Rows from block 3 of a small self-supervised image encoder, named by matrix and row number. Rows with one number within an expert belong to one neuron, the router's apart. Each number is 128 + 32 x the weight over its row's rms, rounded and kept within 0 to 255. All counts start at 0. Numbers have three digits each. After the name is the row's rms in percent of the matrix's.
Before each expert's rows are labels from the 100 images, of 14848, where the router gives the expert most weight on average: "top examples" is what is common among them. Only what is clearly more common there than usual is listed. The data: photos of arthropod specimens (BIOSCAN-5M).
# router: router (model.blocks.3.mlp.router.weight, 8x96), inputs 0-47
# up: expert up (model.blocks.3.mlp.up, 8x96x96), inputs 0-47
# down: expert down (model.blocks.3.mlp.down, 8x96x96, transposed), outputs 0-47

# expert 1
top examples: order Lepidoptera
router.1 111:144162154118119102095179103085064051081141143137109147161164110147118114088117142167107184114143117099182140109121122121112127102118145177137116
up.44 130:136073122114155140188088138178159120131155080111125120096122114162156140139123130060123124150116138152083169065137144067117086194185150101132103
down.44 158:100097105082094067106078172114098087101159086102175103117121098154149060158109063118101103150115102126069089161150165086133179153155131126154110
up.45 020:153119106158130151133145159126163140146123121088082156111047149087127105137190062146110108038094158138098132118134121096159186132171140096079114
down.45 017:133074096107146121141122160127134112090146093096122111146103111148115109139097092117102158120128127194110102106142115148136147104206172073136202
up.46 019:107128148115129131092122138134155146125131079110125084087149146152148104130173123134118123048114162138119197177212174140133138116127112166093151
down.46 015:097118113167125147133108182133144131149128171118158054094126148150097144123123201128115110059112138108146131073127111164135097147129138114056123
up.47 076:130125093096130136123082142124122085088154170075125051177125066183137087129119137115177167083160135080162069142126125151119170102134160135166093
down.47 090:124111136152140180146199090161126114105043134194117165067121114138126105100159123094110108110076154124115179167123132116083086135075099092084101
up.48 094:143092134110090108109140113082105101102173084150131120131167159149133213137129128100133137190125111146158143078142139065122124130176106094145079
down.48 101:089130121134136178163136104127193094137116089179186094106141167103148126169153107119064154113186109134097125132090150120118133128130128145167091
up.49 132:143158130145131074118151112066088121123096070029154082156137159158119081095154109193102151121113138147108118087138149108124131179137123148129106
down.49 139:148132140155085096166138086119138124136091127204151152073181116149129158115105127117134166093148151096170163147128104180099121094135082057158134
up.50 024:129137116185122130142125149096110152146135122097087098113076188131165126118173063140087111043103149160105117145144145119168140186140107113074112
down.50 016:147129136082209110180136109190109168121111095089150153113150136199111115106124119135193125128152088176068119061149101099127110107114143140166137
up.51 091:149163089085146178130130123084109065084149121058108100171133142127136119154127144160152180086155108086175109152112116096131136044189134085191101
down.51 104:115111157167107167154177083168158119129058145173111159080125126164122143111170100136113095108115151158106178164134131137083119176105085126105095
up.52 099:171129200118140129134193155133088100117213107140112133116101092141111186120150142123143148096122119123092200137123117111115088086099126130088107
down.52 090:107113098098101129121114091125146183103139146119111160091112113135122047059171113072113116109120084121114125161105052160091145147093106106161222
up.53 122:106102168192098182158152142108117116104147117155125158104124131132151118165144053159123129146054176151103192128196173180155171128131097126094146
down.53 128:137114152122166139071072182121095133119111193049130098121105107242141135122141114135164119140078176113135143092182137134141177158131122082106163
up.54 106:113164134144139090162195125141120088124188125126144127112093146136080199107118138137101101096120071116164113154111116071112060067137123172134102
down.54 100:065133137186102148120145148102144124165053114099144177105176179109125145094158099166107167173127132152147090113049077119095148178127107147170167
up.55 030:103131116163105095157095170091162094154128138090150059102089168110157093116164086159105100052119145166099094103156162122151180127190129142095144
down.55 027:160193160113103164096172134138122141144106119179137157105163186100114124126043175084100183134123105089112141091136125170166118080121114116102085
up.56 113:137166131126161165153167121127109139140071099091089195154113208118122135110158130116088125094124114151132151152120130090123128149114101147153184
down.56 108:078145168154062057126121077144146126181088088157132096097087138093107148067083111121100097114098091154125136078106138121076094149115166115099134
up.57 123:149114131117154165209097141177167098123145088098122136126119137156166136136120127071135109139128126139055166051140134083114092215193157119124109
down.57 124:104095092096093058112076161118082102080129083096165083105123092156167095146142081137110111140100096105099093171178175098127182152148124124141116
up.58 061:122137113153156119144113141119159113145099105107093126079105155102144091107157075130042117064087120161109121144145162124160123168158106139059149
down.58 047:101144116081122148110139115148133188073080122188161119121130149111175075158097148098176054115149156179123148071124080135056119089140164171136120
up.59 110:117195068107153114144193121087092118130103094072116087157130153071089162101177120143165114108134101127127157133125123071125093136113126068124101
down.59 108:103108149183073120151148102158178138161128113135119170122164139158124171124114112155112123065151191161108149101147099193105118116122089130148161
up.60 118:163104092136104165117136129105159112121178160159101165021120116113131134120120099160101182129122152102140157144119116151152096080142133106130129
down.60 112:077139123050116121094111193124147086134166129075100146147159090151115150199132115132121111154130141120134155069083146121114157130173126089165184
up.61 132:142075058103153110147055152190116091133113107057140159089118068186175111151161136081099146150119118130103126125133151067103132171122167097127118
down.61 131:106136097076126079153097148119089121148186104141147115084116146129097050102094046137092093114089133090114141109109130087154130075136155104135169
up.62 160:108120145132160089062117129153083124119058127099158113094099082132105144102174129128143167078122125153146189168126132104118123136092124158121138
down.62 168:132176154160062171167157090063155174168143156162071117163124150100155090116093081123100118115129125097138140160146112191173116109112129114162215
up.63 061:168109112182103142100130187121073106165165154134163092092116135191137179115178129148169143103089133154140093115178128082157154151082077119117151
down.63 058:158151071114144176106147170146180161174095066098158186166093137090115151076116146119139122168086136044105160110105138139156078118120135091125160
up.64 024:130132096152123106180137185124124123143106136092075115120093154119155106099191099132113111046118167173072179142176126099145149130112136143075126
down.64 019:190095054129138143141126096142145124121115108126128111143148101140142083141150087156119158110101143094189070141169126149128178153151126142108150
up.65 113:172114103112125192089130158138096091151158135190100157085163103115120115086144136178141195113134172104135178147110114158116089088098131141128153
down.65 111:174099125085102117103129164116152135134148115092113195148151084140112141108177162046099126130157101066088156127113096143126156107113122065183175
up.66 099:139094072120126102196075147174154069139106085095137148104114094172229100141136138078117145126123107170111114110137171044119138180199145105130123
down.66 099:101111111100115061094108136143139144138176119163183121080127166112120044118105064143037077133109149087074145119112138122133159106134128155171134
up.67 109:086151110132151165197118132174152135100043145163113161165124114101129120133103173090112094091138121138160053163132148137138159164125140196088144
down.67 103:096125077112149150170136122120111113122155101172107068159084164141149178137102031106172106115084104144197139121171186131141126108105126078111107
up.68 088:139133124193084103130180141094136135160148127160099080036050104135116128064139139142145119092103094168104032107150133101157175181108138101112116
down.68 081:115139079137136167059140134124100161134152130088089129065150134188100129116193162084160105116119217114077148097126131154102131146091196101155144
up.69 100:155129100096119059105155117073067056134167098072126075192141116147119063132140123172132113138128085113159066153132126085127112109118121119154114
down.69 105:132091146189121160178154127144200131148112107198159174104141124128125177086172131112098167096161141125110174142101136170102130133103121123134092
up.70 132:153147117142107085091131107060098119111091089062156080166140164163148063079151094178123144119118142153120111063137156125124168188164121161134113
down.70 140:156139131150096113147161079137139123133131114223167165072182149161131162144084143119123149081154160083129168125128107192101126099123109074161123
up.71 149:087148123152126099130143119147127160153068105136144000130079137103105188103133132143160052128117102145129073125132134093148101119111131129096089
down.71 137:085141122168150138182130146146113105147104067109137233129155160146108181118141098122120177089100133081120149081111145119045102121091184092134141
up.72 058:111175112127129153166152142097103120158091091030077115108066167151160156139173092127117060090105124169071155097170143108151128147158137102075162
down.72 046:090111171062079076111119082136115115126133133089106082121043061187131156102126105146096102140112120155145094117157176083145158160126139128080133
up.73 108:152152066132113255188133127105141135110191125132122182080111178153180171139130132135102178115123122150122092190135127098145134117154073109159149
down.73 095:114159199152076076102149086115147123188076082103129153083112140122139107144136128146113118144158092181107124167089098089103162132145090142157159
up.74 126:162093089119131212178056150151131103100176156107173158139091091187167071152135118117105186090124142139095141131135140126115143122144117152100119
down.74 114:138121118114176109156148135186181131109067092173152160090092154081149116119138147065077090126090098107125147165111150064087105125144090116079081
up.75 118:120092149130134177121063146161106086112047123109170129096114110135152108132141122147134168045119163125079204078142153139114148118165129159106110
down.75 113:161185138077170161126145076150156188096074137168099113104103139127134123156093161039077089119089119050125178130154143144116086132113180112072108
up.76 016:062109164195174081112151181094132091160151113118140126122120160120148114114161079103130139039122147124100100131150118101144123117045079110090140
down.76 013:113131198112131151086114089089106072130111167054149098166155128082141113097151130077122097130103105140178162145131145098176114192158154121176136
up.77 076:149085120142143098079117162119164083176126129149067125130147129084175111120190105151154078117111203159091139135169144129157149136141133141156150
down.77 065:134082072114118121171105084097117089110141080146110179121123110074152114084167059073130144107139077125132128168121109122108133091082107089136157
up.78 116:142197130124136128176208115081172152128160126147032134110100145089123161119102130089152085095128108129116113125145112127142126153135158085109102
down.78 111:115124140120119124063146100157091159133150136061158173115120132187067102101150120160190053091094165148079126116162147171133143202110108140112152
up.79 130:143122103128160141204105142117208169130094121179146190125151177006117186094111151121146131142122097120177115096130120125126151118147123072070124
down.79 121:078139112082139192097119084083104147081076089087078051108150157134115148213134084128173106161140109199153110076119115151165163179150126126147124
up.80 114:136069100147121138159102142061155102145131130125116121058102122079120086095143060138101168133066124104140155157132136112160123072127143097120146
down.80 124:106113081065168138128082189148167106114161134042100128156131097153115159165120071145167089128094138119139140076135161107121153119154132057138161
up.81 110:072136105106121076162106144114140066118160115136132105167139164089130126116115127120108059118121120101151166166144200121134123128178120126068143
down.81 116:138100107122179166103160102160151206114077122171099102120113179101136174122112165094131093115143127142129132090092121174121139111118190136120059
up.82 064:178117080126139179094075142127128133114121138128115073056101141129133068086161047123156144077122139146092133147122131132125127131128119113098104
down.82 048:134115077172124166109088155111110135142080100163149073127164122153100130106164171120107145186128110197155056109093157136119161138131128147179179
up.83 101:064122118139079095139143139126130096113113151082135093112102169109116106128129075136160075094111129102152182121136190124135113169153093150071140
down.83 099:129127118138128163067117060143153230137045103201125126114116161107158105156089154112087115159101142188080099108144126199160145149130158139096094

# expert 4
top examples: order Coleoptera
router.4 067:110123100122112170202097187123187120133095182098125149118121111132144095137112085086109128112129120102130113092179146169162205163134118112119165
up.44 150:119128218157130155155134155171144134139110113152127164197148133124130110181088112081088121143158141098101140136084093180133133101130127172132162
down.44 152:125148085150195150129133065107130133128111179113083122084128143166153154176122119107105092174151140114101095155196147138148118148157173028140100
up.45 068:087176134130115112130181134114121104089141150096122103166110172096115192131153139161145109110110096136178126157145136101126130104108074168110063
down.45 057:153153148034166141166125147119133145115145183098057102123106150129146074126157076108095161136172137075114149089111148138119167152124131129083123
up.46 046:136155175163178069102175138131144117121091163148111082112079158123061155143181115144165090073098129158138130121155168134128127116148133107131097
down.46 048:084078122118080077138190105119109095088156143084179169141160067149147135153140158145117162100137141115125112116096109097056129078161106160112154
up.47 148:115124157211090070087136173120120153163168173155146112144126129149132149100138125116160130122122172139113129143113114120186164145075085178112152
down.47 154:132208090179139131147116134121130133116152144126103116074118159106175161113094180139090110161163146159067138088099163112121067196191143090116089
up.48 049:110140130141168104134171160116152120162113118126134067162088174097110158123164106157182064081116121147147116140153143071137110112134101166111087
down.48 041:111160158124156165070133093141121146060113172115110170097137147121153110141133130154093110162095125136117119112106117135135179114148128135148119
up.49 039:117138171107138078121111115083161132133155140089129076153089150125114109120140107150171108039079095170173151181131175113136081055134144170137126
down.49 028:090123153137120106108104097162149164126133120174138070144118129095138075153108141070124128174122096162166101186103107103074126171143143185192051
up.50 069:093146172109141147082166134109102109115147126127099093151110145102140182156185135153135142071147173158143155124163153114119093067139087192154131
down.50 059:069100154093114035125122152121180105189214133150108077117119142120085094091106192155058123137143167099178093142091145191148118134135129137135115
up.51 021:091152145129101141141138111090163095127106136078076103097055173102135122108135103134144078020109123172107118090167135096091134053118125127104105
down.51 019:082144126122123121123135142223140090129140124126095130153100076118097101132092158094089134112097118143149139059108145137153116100132125163040176
up.52 128:064118134197102054073107172125123170165142200120160090155121123144151132143146123131186138111125224141137115149135128137140164145110090158089153
down.52 141:109188106162146144133114132096144114112132142164066111094132184076155145062113191111086109157141143152095153096108156106093048215189142091129059
up.53 162:124145107179099181159150146165194114099125164198120167106124216037150146096113141149152084134139184140080169106126148204137138146171144117078087
down.53 161:125087100153154180067177194082178140106103142140135124152113078109117084148138133130098136143079098184091090194176128110157186167081136147119093
up.54 168:117132072132116122142103194108141090106131151174143103061110105092161135087163117202142133104117132120122124175175185168145148126147136076111105
down.54 161:101090056117084139114162151097111093121161096150137144129146080113118091068190126084113136148098100163120139168091139041093081179108139107117069
up.55 025:130165142185106127109179157169120118125161131143147155140067167127119127132203098128156113037083126199125138151139148086104106135101129122055132
down.55 023:161084099111086083138190046152115122064110229119135138112108089090129131134161108118160152107134112086141102152092138126081179153152109112153095
up.56 025:121154167112138121131169169128116111139148118081081118127098146089117173092157122199125119044129160190107085103178141099199142071130120153135099
down.56 020:078154098102055179119138127091121122113152081093141109169122081105097103135093151131126154083084101133140120201105133118141164167131153139072119
up.57 211:104130101184094143179127206124177096125162158185132136073123136084158145085128116165151128121115151142085161171157150172167152129159127090098105
down.57 195:108114093143111139117147171093128118129143100144133134095121109107136073094185131111086141167093086189083143161096150066113093207113131113098049
up.58 037:106148137113167104116161173125084105100159152122130091155094114088115172120148112148189105024119128135174125111181133083158103084138130175118110
down.58 034:059103101148112163096150102149099132110165131162111128124056084175136126112135115078115101167084150148082142101136113153140119143064144082152085
up.59 024:100134126128179107179153181121127153137157139124096085178078183134106135105174116165150092066092106098081147072170195113143117116147103108074150
down.59 021:142094076100094131099164123072109118119139136132100152103100116203125117136161134138131117047125143092098082157101150159079101120120153179098115
up.60 066:112165124183119116103142154105126088146105128150085073126100181093156144095187092194107075077123148181081090124158185114134121123170145166139117
down.60 071:084089109121129101143163128122172108157193117145137109152116118138130096156081172056125137123125174088158113176147162146107099031164192102117084
up.61 072:145149171152161108102145168126135117134123122127100105152098120109118141122186138124152068048106114169137102160163127118117123118128130183097131
down.61 070:145103126127119111161171158101121107087129174124156118106179088138105126116194135105150065116122143087133090129139143102156153081152099131174174
up.62 146:089132138200102084078115185137138152160183185151146117159124134146144136126137124137169141109124202140139117158140122140177164145119081191097155
down.62 152:128208102182152156146117121101126122107137145136078110079123169098173146077110194118086102170157141151075158102104155113092045191193144103117073
up.63 034:123108152146172092133177108159165115108132120086116128171062165145133139128187153128106111071118154164072159128164141138104128106131145129124064
down.63 027:126113126123164144122082141104143104054151143089122065102122191127149089103135091080125168134091085042136138113124134107130164089130088079118187
up.64 029:106176101118129102107104138093126097070154159141118122150085164110140198115146117119182100052120109127131122159144144104113179107150092162123079
down.64 028:106119150181080115117139120118131105072181106074140202201129130123184093120077101160105133165129096077136150111114114129083129122146101157207083
up.65 026:125180136158190130148148117129125134149112111128126112119102160134150138120167123131185131016087125144134110164186171136111142122111112120065111
down.65 028:069175177119080110115200094098098102124140167117178112140120098162135129126062182075100111074162128115182133130115100185080129140157112143144131
up.66 049:119127091110167135086119140115113115131082160134086088137089159099114162099221157157189096030095110116149131126208135102076145117101153145091099
down.66 044:093094167140147119123098097116076103141100141091097115175142161086113160109087137144121113162125100138151151100196164150128120104174155086131157
up.67 026:157156151129132152133148131103112111141152152114114147173099176096127146133189129187184114072126088172135182126154126130138134056164088193111056
down.67 023:086148172155105170092173155109129094142102148206168137213129115107114186110096080147077116108099130149172169055149122146121133176153087188099142
up.68 038:114126200119170104143164122119133104096152118128094104098068157127108139137175092107113096063113139154110116116162156087117112136181141169093094
down.68 032:136072124068144168026104128172151144087148160134165125146144148158129119143128174096158144177136145129122127139110159177084184092096138119164112
up.69 051:091141097126201103126126131108117110092120165124117110136077133118117160143202079091168129063089150188142138129182162096087116113156132175122080
down.69 044:095100113109058201126129100126142053107121107142066111095100159154101124079160138205060126154095110078151122091144128149143133139108128146116129
up.70 018:071098175130152105113146188110144058077150127121119108156081118118146093121140066178198150057116134124092146170190142129123134118165118102102142
down.70 020:061126149157070122139105146137098128078085117080061058132076155154118137136183188128148180144112128066126149124102136159110140149126212114085163
up.71 019:082110201143168103129150134080128124105129162100134136169091209123110119098165160169102118066137146137113136148184091125120081089122093118139142
down.71 018:066079146093181159162113115128130164099103145092103115121118169122084198116120105077113140126146091114147149153057131165111086123097165138098116
up.72 132:133173158084149126150158122114136108170143120138070152146109152110130155168113086097107110120190160077097139125064069160132084104152151119164135
down.72 135:137128100098132128135117083094155136073135177147146137127107120129137107160104176072133093158156126087167102130161112150132117111140155058139077
up.73 053:083109197096156108101167155149111089082171136115125086124101138150110176173158086106130111035134079122206106140167148102144110087130127161099124
down.73 049:091155184200095138129176103100123094130146135109132179106151124143173138165136104168154124130121171140112150164171171115141131103213127153168202
up.74 032:091111135125157096128149172140115052100152110108105118090111113103108161137148145157085099026111077121139116129155156115131119055099091174117098
down.74 029:121138217132075148152170170148100096096129077110114132167167175089154110175101184158087146129098132102117137118086090106123149115180097140204160
up.75 032:090149104098151131097186139128115131102170096118132113134119160115113135159188114149145116073116121085178103161170195065144081072148143194072110
down.75 033:126098112086120100094152130096116156085109176115126091118104060173101116104147133050130080134133150149130109136143137185125145167110158149117109
up.76 173:040125172110143105092121014108093213113062127110142102226147136130114106167110145123116118131105114113189082107136168117127136128147103169139141
down.76 180:048133165156170124114129094124198127140118204176068057152129161097127141139101143113161087146146154143185102109161145175100141138139131170137122
up.77 023:101163115113132130142143152117124110166069139068102148140083152086103152114158132114144075057094114127137124180146166096146118094170151154106115
down.77 023:050142107143122117121130132147155097130143142138207133087176175152137119107078087112155143150071095104147124144133128143091113168139108102138168
up.78 021:107111140152133119134138182100155153153115135103125110144051142091093124133194087189116116101137139122153139125167137094159150131107087114091133
down.78 021:129136096106109125116150110184163133157134098139182127115143083138131109158164088077128154191114144183109114127168130114129066121137117131168115
up.79 077:136145140110171087148123133122145129140117121143096103097086157101138102098169114117126088075130087136154086195131152091140109132132120180090126
down.79 064:081064153195111165139075169084151096137114132151163131132175164095125127072166154131070149142075146143152132141162123170146129109151101135185117
up.80 144:141108109098123074067094191099087157147109156113154055132125078176148089135189119141192164109130160138197105200150150116114163125033086136137164
down.80 153:114173107146099113119169150099141094137133133164098102102161160117128175071099195107115125149152170137126112099069142105108058157189140107169112
up.81 146:167115103043170120127101117101104124089082110078106072151119112191142107114108134026143134122148093150192102134163161103110138161120166120161144
down.81 156:116131091127164144033150109155107144145078151165104090110125137113129144074122187133163086166141190069185069139143101093113134089152165140140155
up.82 032:112143111134154140117133155090155121103167137133074112204123149131149175068137119113164133039095158148115119136162150138165125156175173182125159
down.82 032:066129141076169133188127099167156094119099116158150105141137155122126188066141129066126118223167148142154152143081111141068142121141135113105079
up.83 073:116157141145183133118178150121123158142128114104088118156069185132132150127176109159105080082113136177093146120154127120155128135137108137078106
down.83 065:129099059191115172163124116095150135116080165144132135077120087099154139110180133114151102145139128138123094149194206163128148115185163094112135

# expert 5
top examples: class Arachnida
router.5 113:091142103125183203145125099149155191180114132135131157142131182095075150132119156076131071162144165125062132056108087150091077148117164069127104
up.44 034:097138130093134101101104196109106068116123156096113094110075080108167108094209105173143116076109120118132085142189121125167140123145074191070104
down.44 027:162094079151121135120132181139181136136067140193175166080107157135087109148184077119154124133119091120165117133171169100050154093105137127132149
up.45 046:141118121153132075120138192114120083085117131114098133123108143154157122109149119160153098088069089154139077132203179120143206105098107140112137
down.45 042:114097138179142157128138117127163137120067171136152128175102133170138168183174133113134091123097143118145173111097117198145147102175093088073087
up.46 068:122145138131118084104142164118168096106177139099120060128103128155134141110144111145163114088107075168147122144176173127149145065130131159079139
down.46 051:139122136127116137113112135122104106114078130116053093144139122156167189099130080168149107191181141134183065146105160129136131176158134153168118
up.47 077:096142148095102125147154116099084062114156105027100101104117097214168086136158093132089137063108130137101111086171176089131143161146137143144183
down.47 064:131117125108164107173141104165141147084095108160120128091085090097080146113139174158118136091155127150151092123062179101104099098135158127146078
up.48 216:074125195106164137104160137134094133143105127144095124161119163120124136167146097130114103122089170158122165125146150104127113040145104103188147
down.48 231:154129108156079104043146148111105063158152162142063102027147080171179103114152128167113171117165139155093113101141117115129181164148121091113132
up.49 028:132115135123133060131135137099094085093126163066125086149103144156154120154174053133125130097081099187153088116126132154185170099113115137138148
down.49 031:143183128077130113142143210160109085166119137157068133141109124161118116120095126152123109087113144081138129107156161097115099158148140175145160
up.50 038:097124107124101125141162160155085107115115160109121078109094130160125156065181089140132120057119123121158161126191177117134150088102116131066115
down.50 034:129085080130141197168137091105143137122153150134121117091163138144103081100127086157128120129115125120101111131146173134173145189141092131194134
up.51 215:092118210119181104092156125169112147129151117167126089133118148116085178149157137147177088119112115142135131053144120076098125068142119124170112
down.51 224:199101099114097094028136176161132068146126137139127099077141066138164079072161156136120137111167124120128106127125113111123159141139147109093123
up.52 194:164116174220098168134178165138146121151127105143159138120111095104138142109162137215120141124046143200049161112148129163135116125117118198129070
down.52 212:144110038106095128138155135107123132131102091175062141110105150125162132102091120110138114059108163142153101140115139168141190124123164061041119
up.53 039:124136083175149126103092160109118116109123173109169085155086129156132157112166101138165123069100114129148147158176193141195157119101099177087139
down.53 035:146157163087172154149140130148078141174134122127140065175148123121117078119100151114111130145144074089090183105144150130090122140102139148100064
up.54 028:131120162139156086134078109132120136061135146095147117132149143167109183104139083160157117037160130151105142125117140125176168067108088106152197
down.54 027:078050167144126156161146141134124138104146106083159153157116162154123196098155158186064108141069152172126160087181095148092102114147123127152129
up.55 025:122153141166150119087085165163104113089169083101125105131085104141145141116150164140141113076135107137165145123184120109141069135155106179130160
down.55 030:172093137128087116132166118132112145186131100090098123081072143107129097174118077119115089181148102113166141043087117139178100080152102153154133
up.56 037:121113158168088095090075150139111101085174164080096071106114109202118105133148100187108176078096127150167134117163134117171176061128071088131151
down.56 032:095098154091122153115127109137132132122140074179149094155137135162133073120087156078174109117104133103169118084125122136160161144120094154184110
up.57 042:161102118116134098161127185095106099107209138063125128107086117189147100145155076146159166073106101174147130146173128107152155084131084153118123
down.57 044:139121179110154046137148112199121076132121114151169145102082147131084205131131152148124155103155115112121165074161098082118164126112090133102097
up.58 142:122130126136104112082128150129136090080132148100124089134084158121165150111159031149156109073071147175156143117183174109182148133143096184113067
down.58 141:187097110095066116067170169118097054157134107132125087092127064158177070073119121117154171166139161120150058150093113141123134102085195103116103
up.59 052:137104091164106098076076152147084071083152125088111120147090116164164134133178113156131126035112132139150118053159157094142148112099096145123107
down.59 045:117113130108154135172160099125180140083110151200120097146137065059167150126185164071176166119155109123177130126102072154158181150143061139140145
up.60 058:147121121111109092108147178131109100102178135127115081107076117130091158093166094148088124120082114164120109096200158088132139099167133152088129
down.60 049:128161179191117101177076102137135173146104152206080125151109133086124167121128126142181080156125067124111162111173137115122132157124102183144109
up.61 047:134132151146164086104117174098105115053123116113115069091064095147179118141138120148145143099112095160159141128144198159153179132112071190079171
down.61 040:160131126081130150083128152140141138123114137070093135160143146179115102133116073089158131092166148137165139171172102166129157113099161090093191
up.62 034:099118175159156137156115159150125108089175144073088088104093156173154100107158114146150137074091126154140122091179180106107157101137130062113134
down.62 029:135142172128027092115110057106129133143111130115088124152121102150193116132135105128113128165134183124135099166169122147161099162133129167145092
up.63 067:142103119137160094115088212133113054080141124138146122118118113142182094130151111168104148077106160128153123092147135093146191118173080154119142
down.63 059:162135048100143130139074176131148134093180108077178100138088074140099150159200089111109120165115092149088069136109194070153123163131110158114097
up.64 029:109129190135109143132128204114093070109162137058099142135118146123123150121184116123127146044131101078164109152164160101169178128134144177109150
down.64 035:133104116142207118152113060101144107111098120132088102174110141134142114119117145081152131124147129147098147114086105122123085143152157105082123
up.65 174:154126123138147159137083195075148102141114080084124100107078135147163107079147104118088177108086136173145077110164154122149172126156115107134137
down.65 141:048099114131147068080077162144131124078130130117136103145140119101194147129081111144100112112106139157109162125147161117104109120187150181101161
up.66 062:164115143117110119130158145171135090086156136143089056128081120136160116098186074148135103061112129149130102118193188142165138105126127187118132
down.66 044:105176117085100215159084110116056077144086114114107147069144058103148104155168075118115124174071160187096158112129119122147107127138141056134142
up.67 036:106136064136134110128119136145112124064151189101101114117092159148186082096160099178128207060087109143064100141180135103141161114137071184102119
down.67 033:177183147154177115121142159175182166048047126145119143097090101154129123126181114182210127127125087125142095092099088114113138132108149120112141
up.68 025:087135128177135097097149182130107107105131152133092098157146150169159114103175100112154161061093090088091122115190167080119135113127143143080158
down.68 026:131131176118151195156150083112096084070181138134140140158104148100163130108116147149207098153121189153195096103117148157128155103173127123133110
up.69 027:104124123182190095165159176119115090096135156089092096137099154146100123067133126140165173086150086177135141124221250144147144076104145144128175
down.69 027:156133079143185161156143152151099077108094132132129101143173136156106106087153107059059070144112139146145108169131096148128123125147082110110160
up.70 033:117147157134102153111097130160098074106114161083168135092107127138137113172180128125157143065109069129150146123198158090144135113138113177094113
down.70 030:141134205105165108154169148141107133122097150175135057082123144147097134131127162118129131101068172069154142133142133112104097111162182175093103
up.71 036:147120134116127121162155138162080057164162143103117142118141143161158131128153076147131135076070062120113125131185184101108123071141144166127114
down.71 033:133166165092132130102106118182110111166045096157133144137145102111149119151152128089133165156139179144101088121122173101117211186089169126090196
up.72 193:118141094082152150152131142104106106124199202133095086160119110127151098094149085080155118105111157165132149191154161124149135125093123167099167
down.72 201:122122121130142106099087111118149111096074110104141103100146133149152113165110071178099076159156068137127074168142115093111141141195134045146083
up.73 040:149122094123134083112127185107114097092178138091135137146084123134163114132204103193173133086102080073108172122208179123136136140131110124067161
down.73 037:109103068187109149174186135135108122135158135123109170109130124145122123141096066206111089073075116124071105096106120104106140155159149205088183
up.74 030:094174133101120111102091176134137059134142128132126154115145084123110156122133069227133130064107147173094159124177109129178122105107127163143115
down.74 030:142171190118126135118131138118122148102195165123138080126146121124172092131145066120132145071122167108104069136130089115133131196155173098104110
up.75 129:152116146148085021096158165129127102095155113135104115113104131116166159087164089160112084094090108184107126104179146129201174163153084130118105
down.75 118:168123090143093103113151151134180146099194144190107142204102125053156171137079144145097136153159157120140125106142138169120160150160096135085110
up.76 033:156098104143076152127117158127142105156128147081157076150097102144151133152152147161133119070137150129095144125181149106126161143109121185077148
down.76 030:115116095153091159139164113069114188146076150118135070115122163153067108084143143118089135118105149076060137095125114138209156110150139101115128
up.77 048:154095103175164067090137212106145118103109128104094093092108093130148134144174088166127172082079136162114148112162157104171184133147125165089092
down.77 044:129115068107122143142159137122127133122082119087069146119109080163168166131232122204150071147123107164125123131141124137156122164152144148131159
up.78 244:150083153099167129132135175184072095102233148124135125141123104131133099132201122088134145128098134118142158113142141094104133098092100175102127
down.78 247:085133146161123087107108090121158080098067109121148099110152096101143155150112134175134073125165068127126118144155147090105119129210114135134075
up.79 030:111135149152124119092087171142066146065104132121093116160076135130163089119135116138189112098097127162185107076173124129162152081150123113131116
down.79 028:135067154076148117123126134158156137070111102144091180109152115165096144071101143129095129068037116108112102087111135127120174121144142100145103
up.80 036:113055178148144104140104154130109109152136119096148118137091119172131129164144099177100163038119148136152088097157195100130157098099135197091145
down.80 034:053133142103124150109126188072127105161089108095136117174144151074163154101139133134167142155195112145136121201128127043146160098131130140170129
up.81 192:134084088114130109077125161153070071124112139092142157157137124138181157085215116191129214126045176131138150140138199107124158101134052134134134
down.81 192:146139106162079135071143133173153148137165132127083140075112112122145165131105113109152094139112162116077199147138104156157103155165152160085162
up.82 224:101160107122113135124154135108088131076143111103132097161113172102139146156161137146166085109060129140169139111191213103155142095143051109132094
down.82 242:211099091156080105041138187161090090158140088176137105078134077150192103059143162136144168178117156144139084107116100098091161172064149110090084
up.83 188:116081103065187119133080167174120068104132146068201143124136120143147105095147124123086205106139128122152121135128159078094166128119070167126167
down.83 180:089136082152157086136125070086103078097164159121151054093124117130117125135142088139125065100136104160053096156170199058097144112149134112163111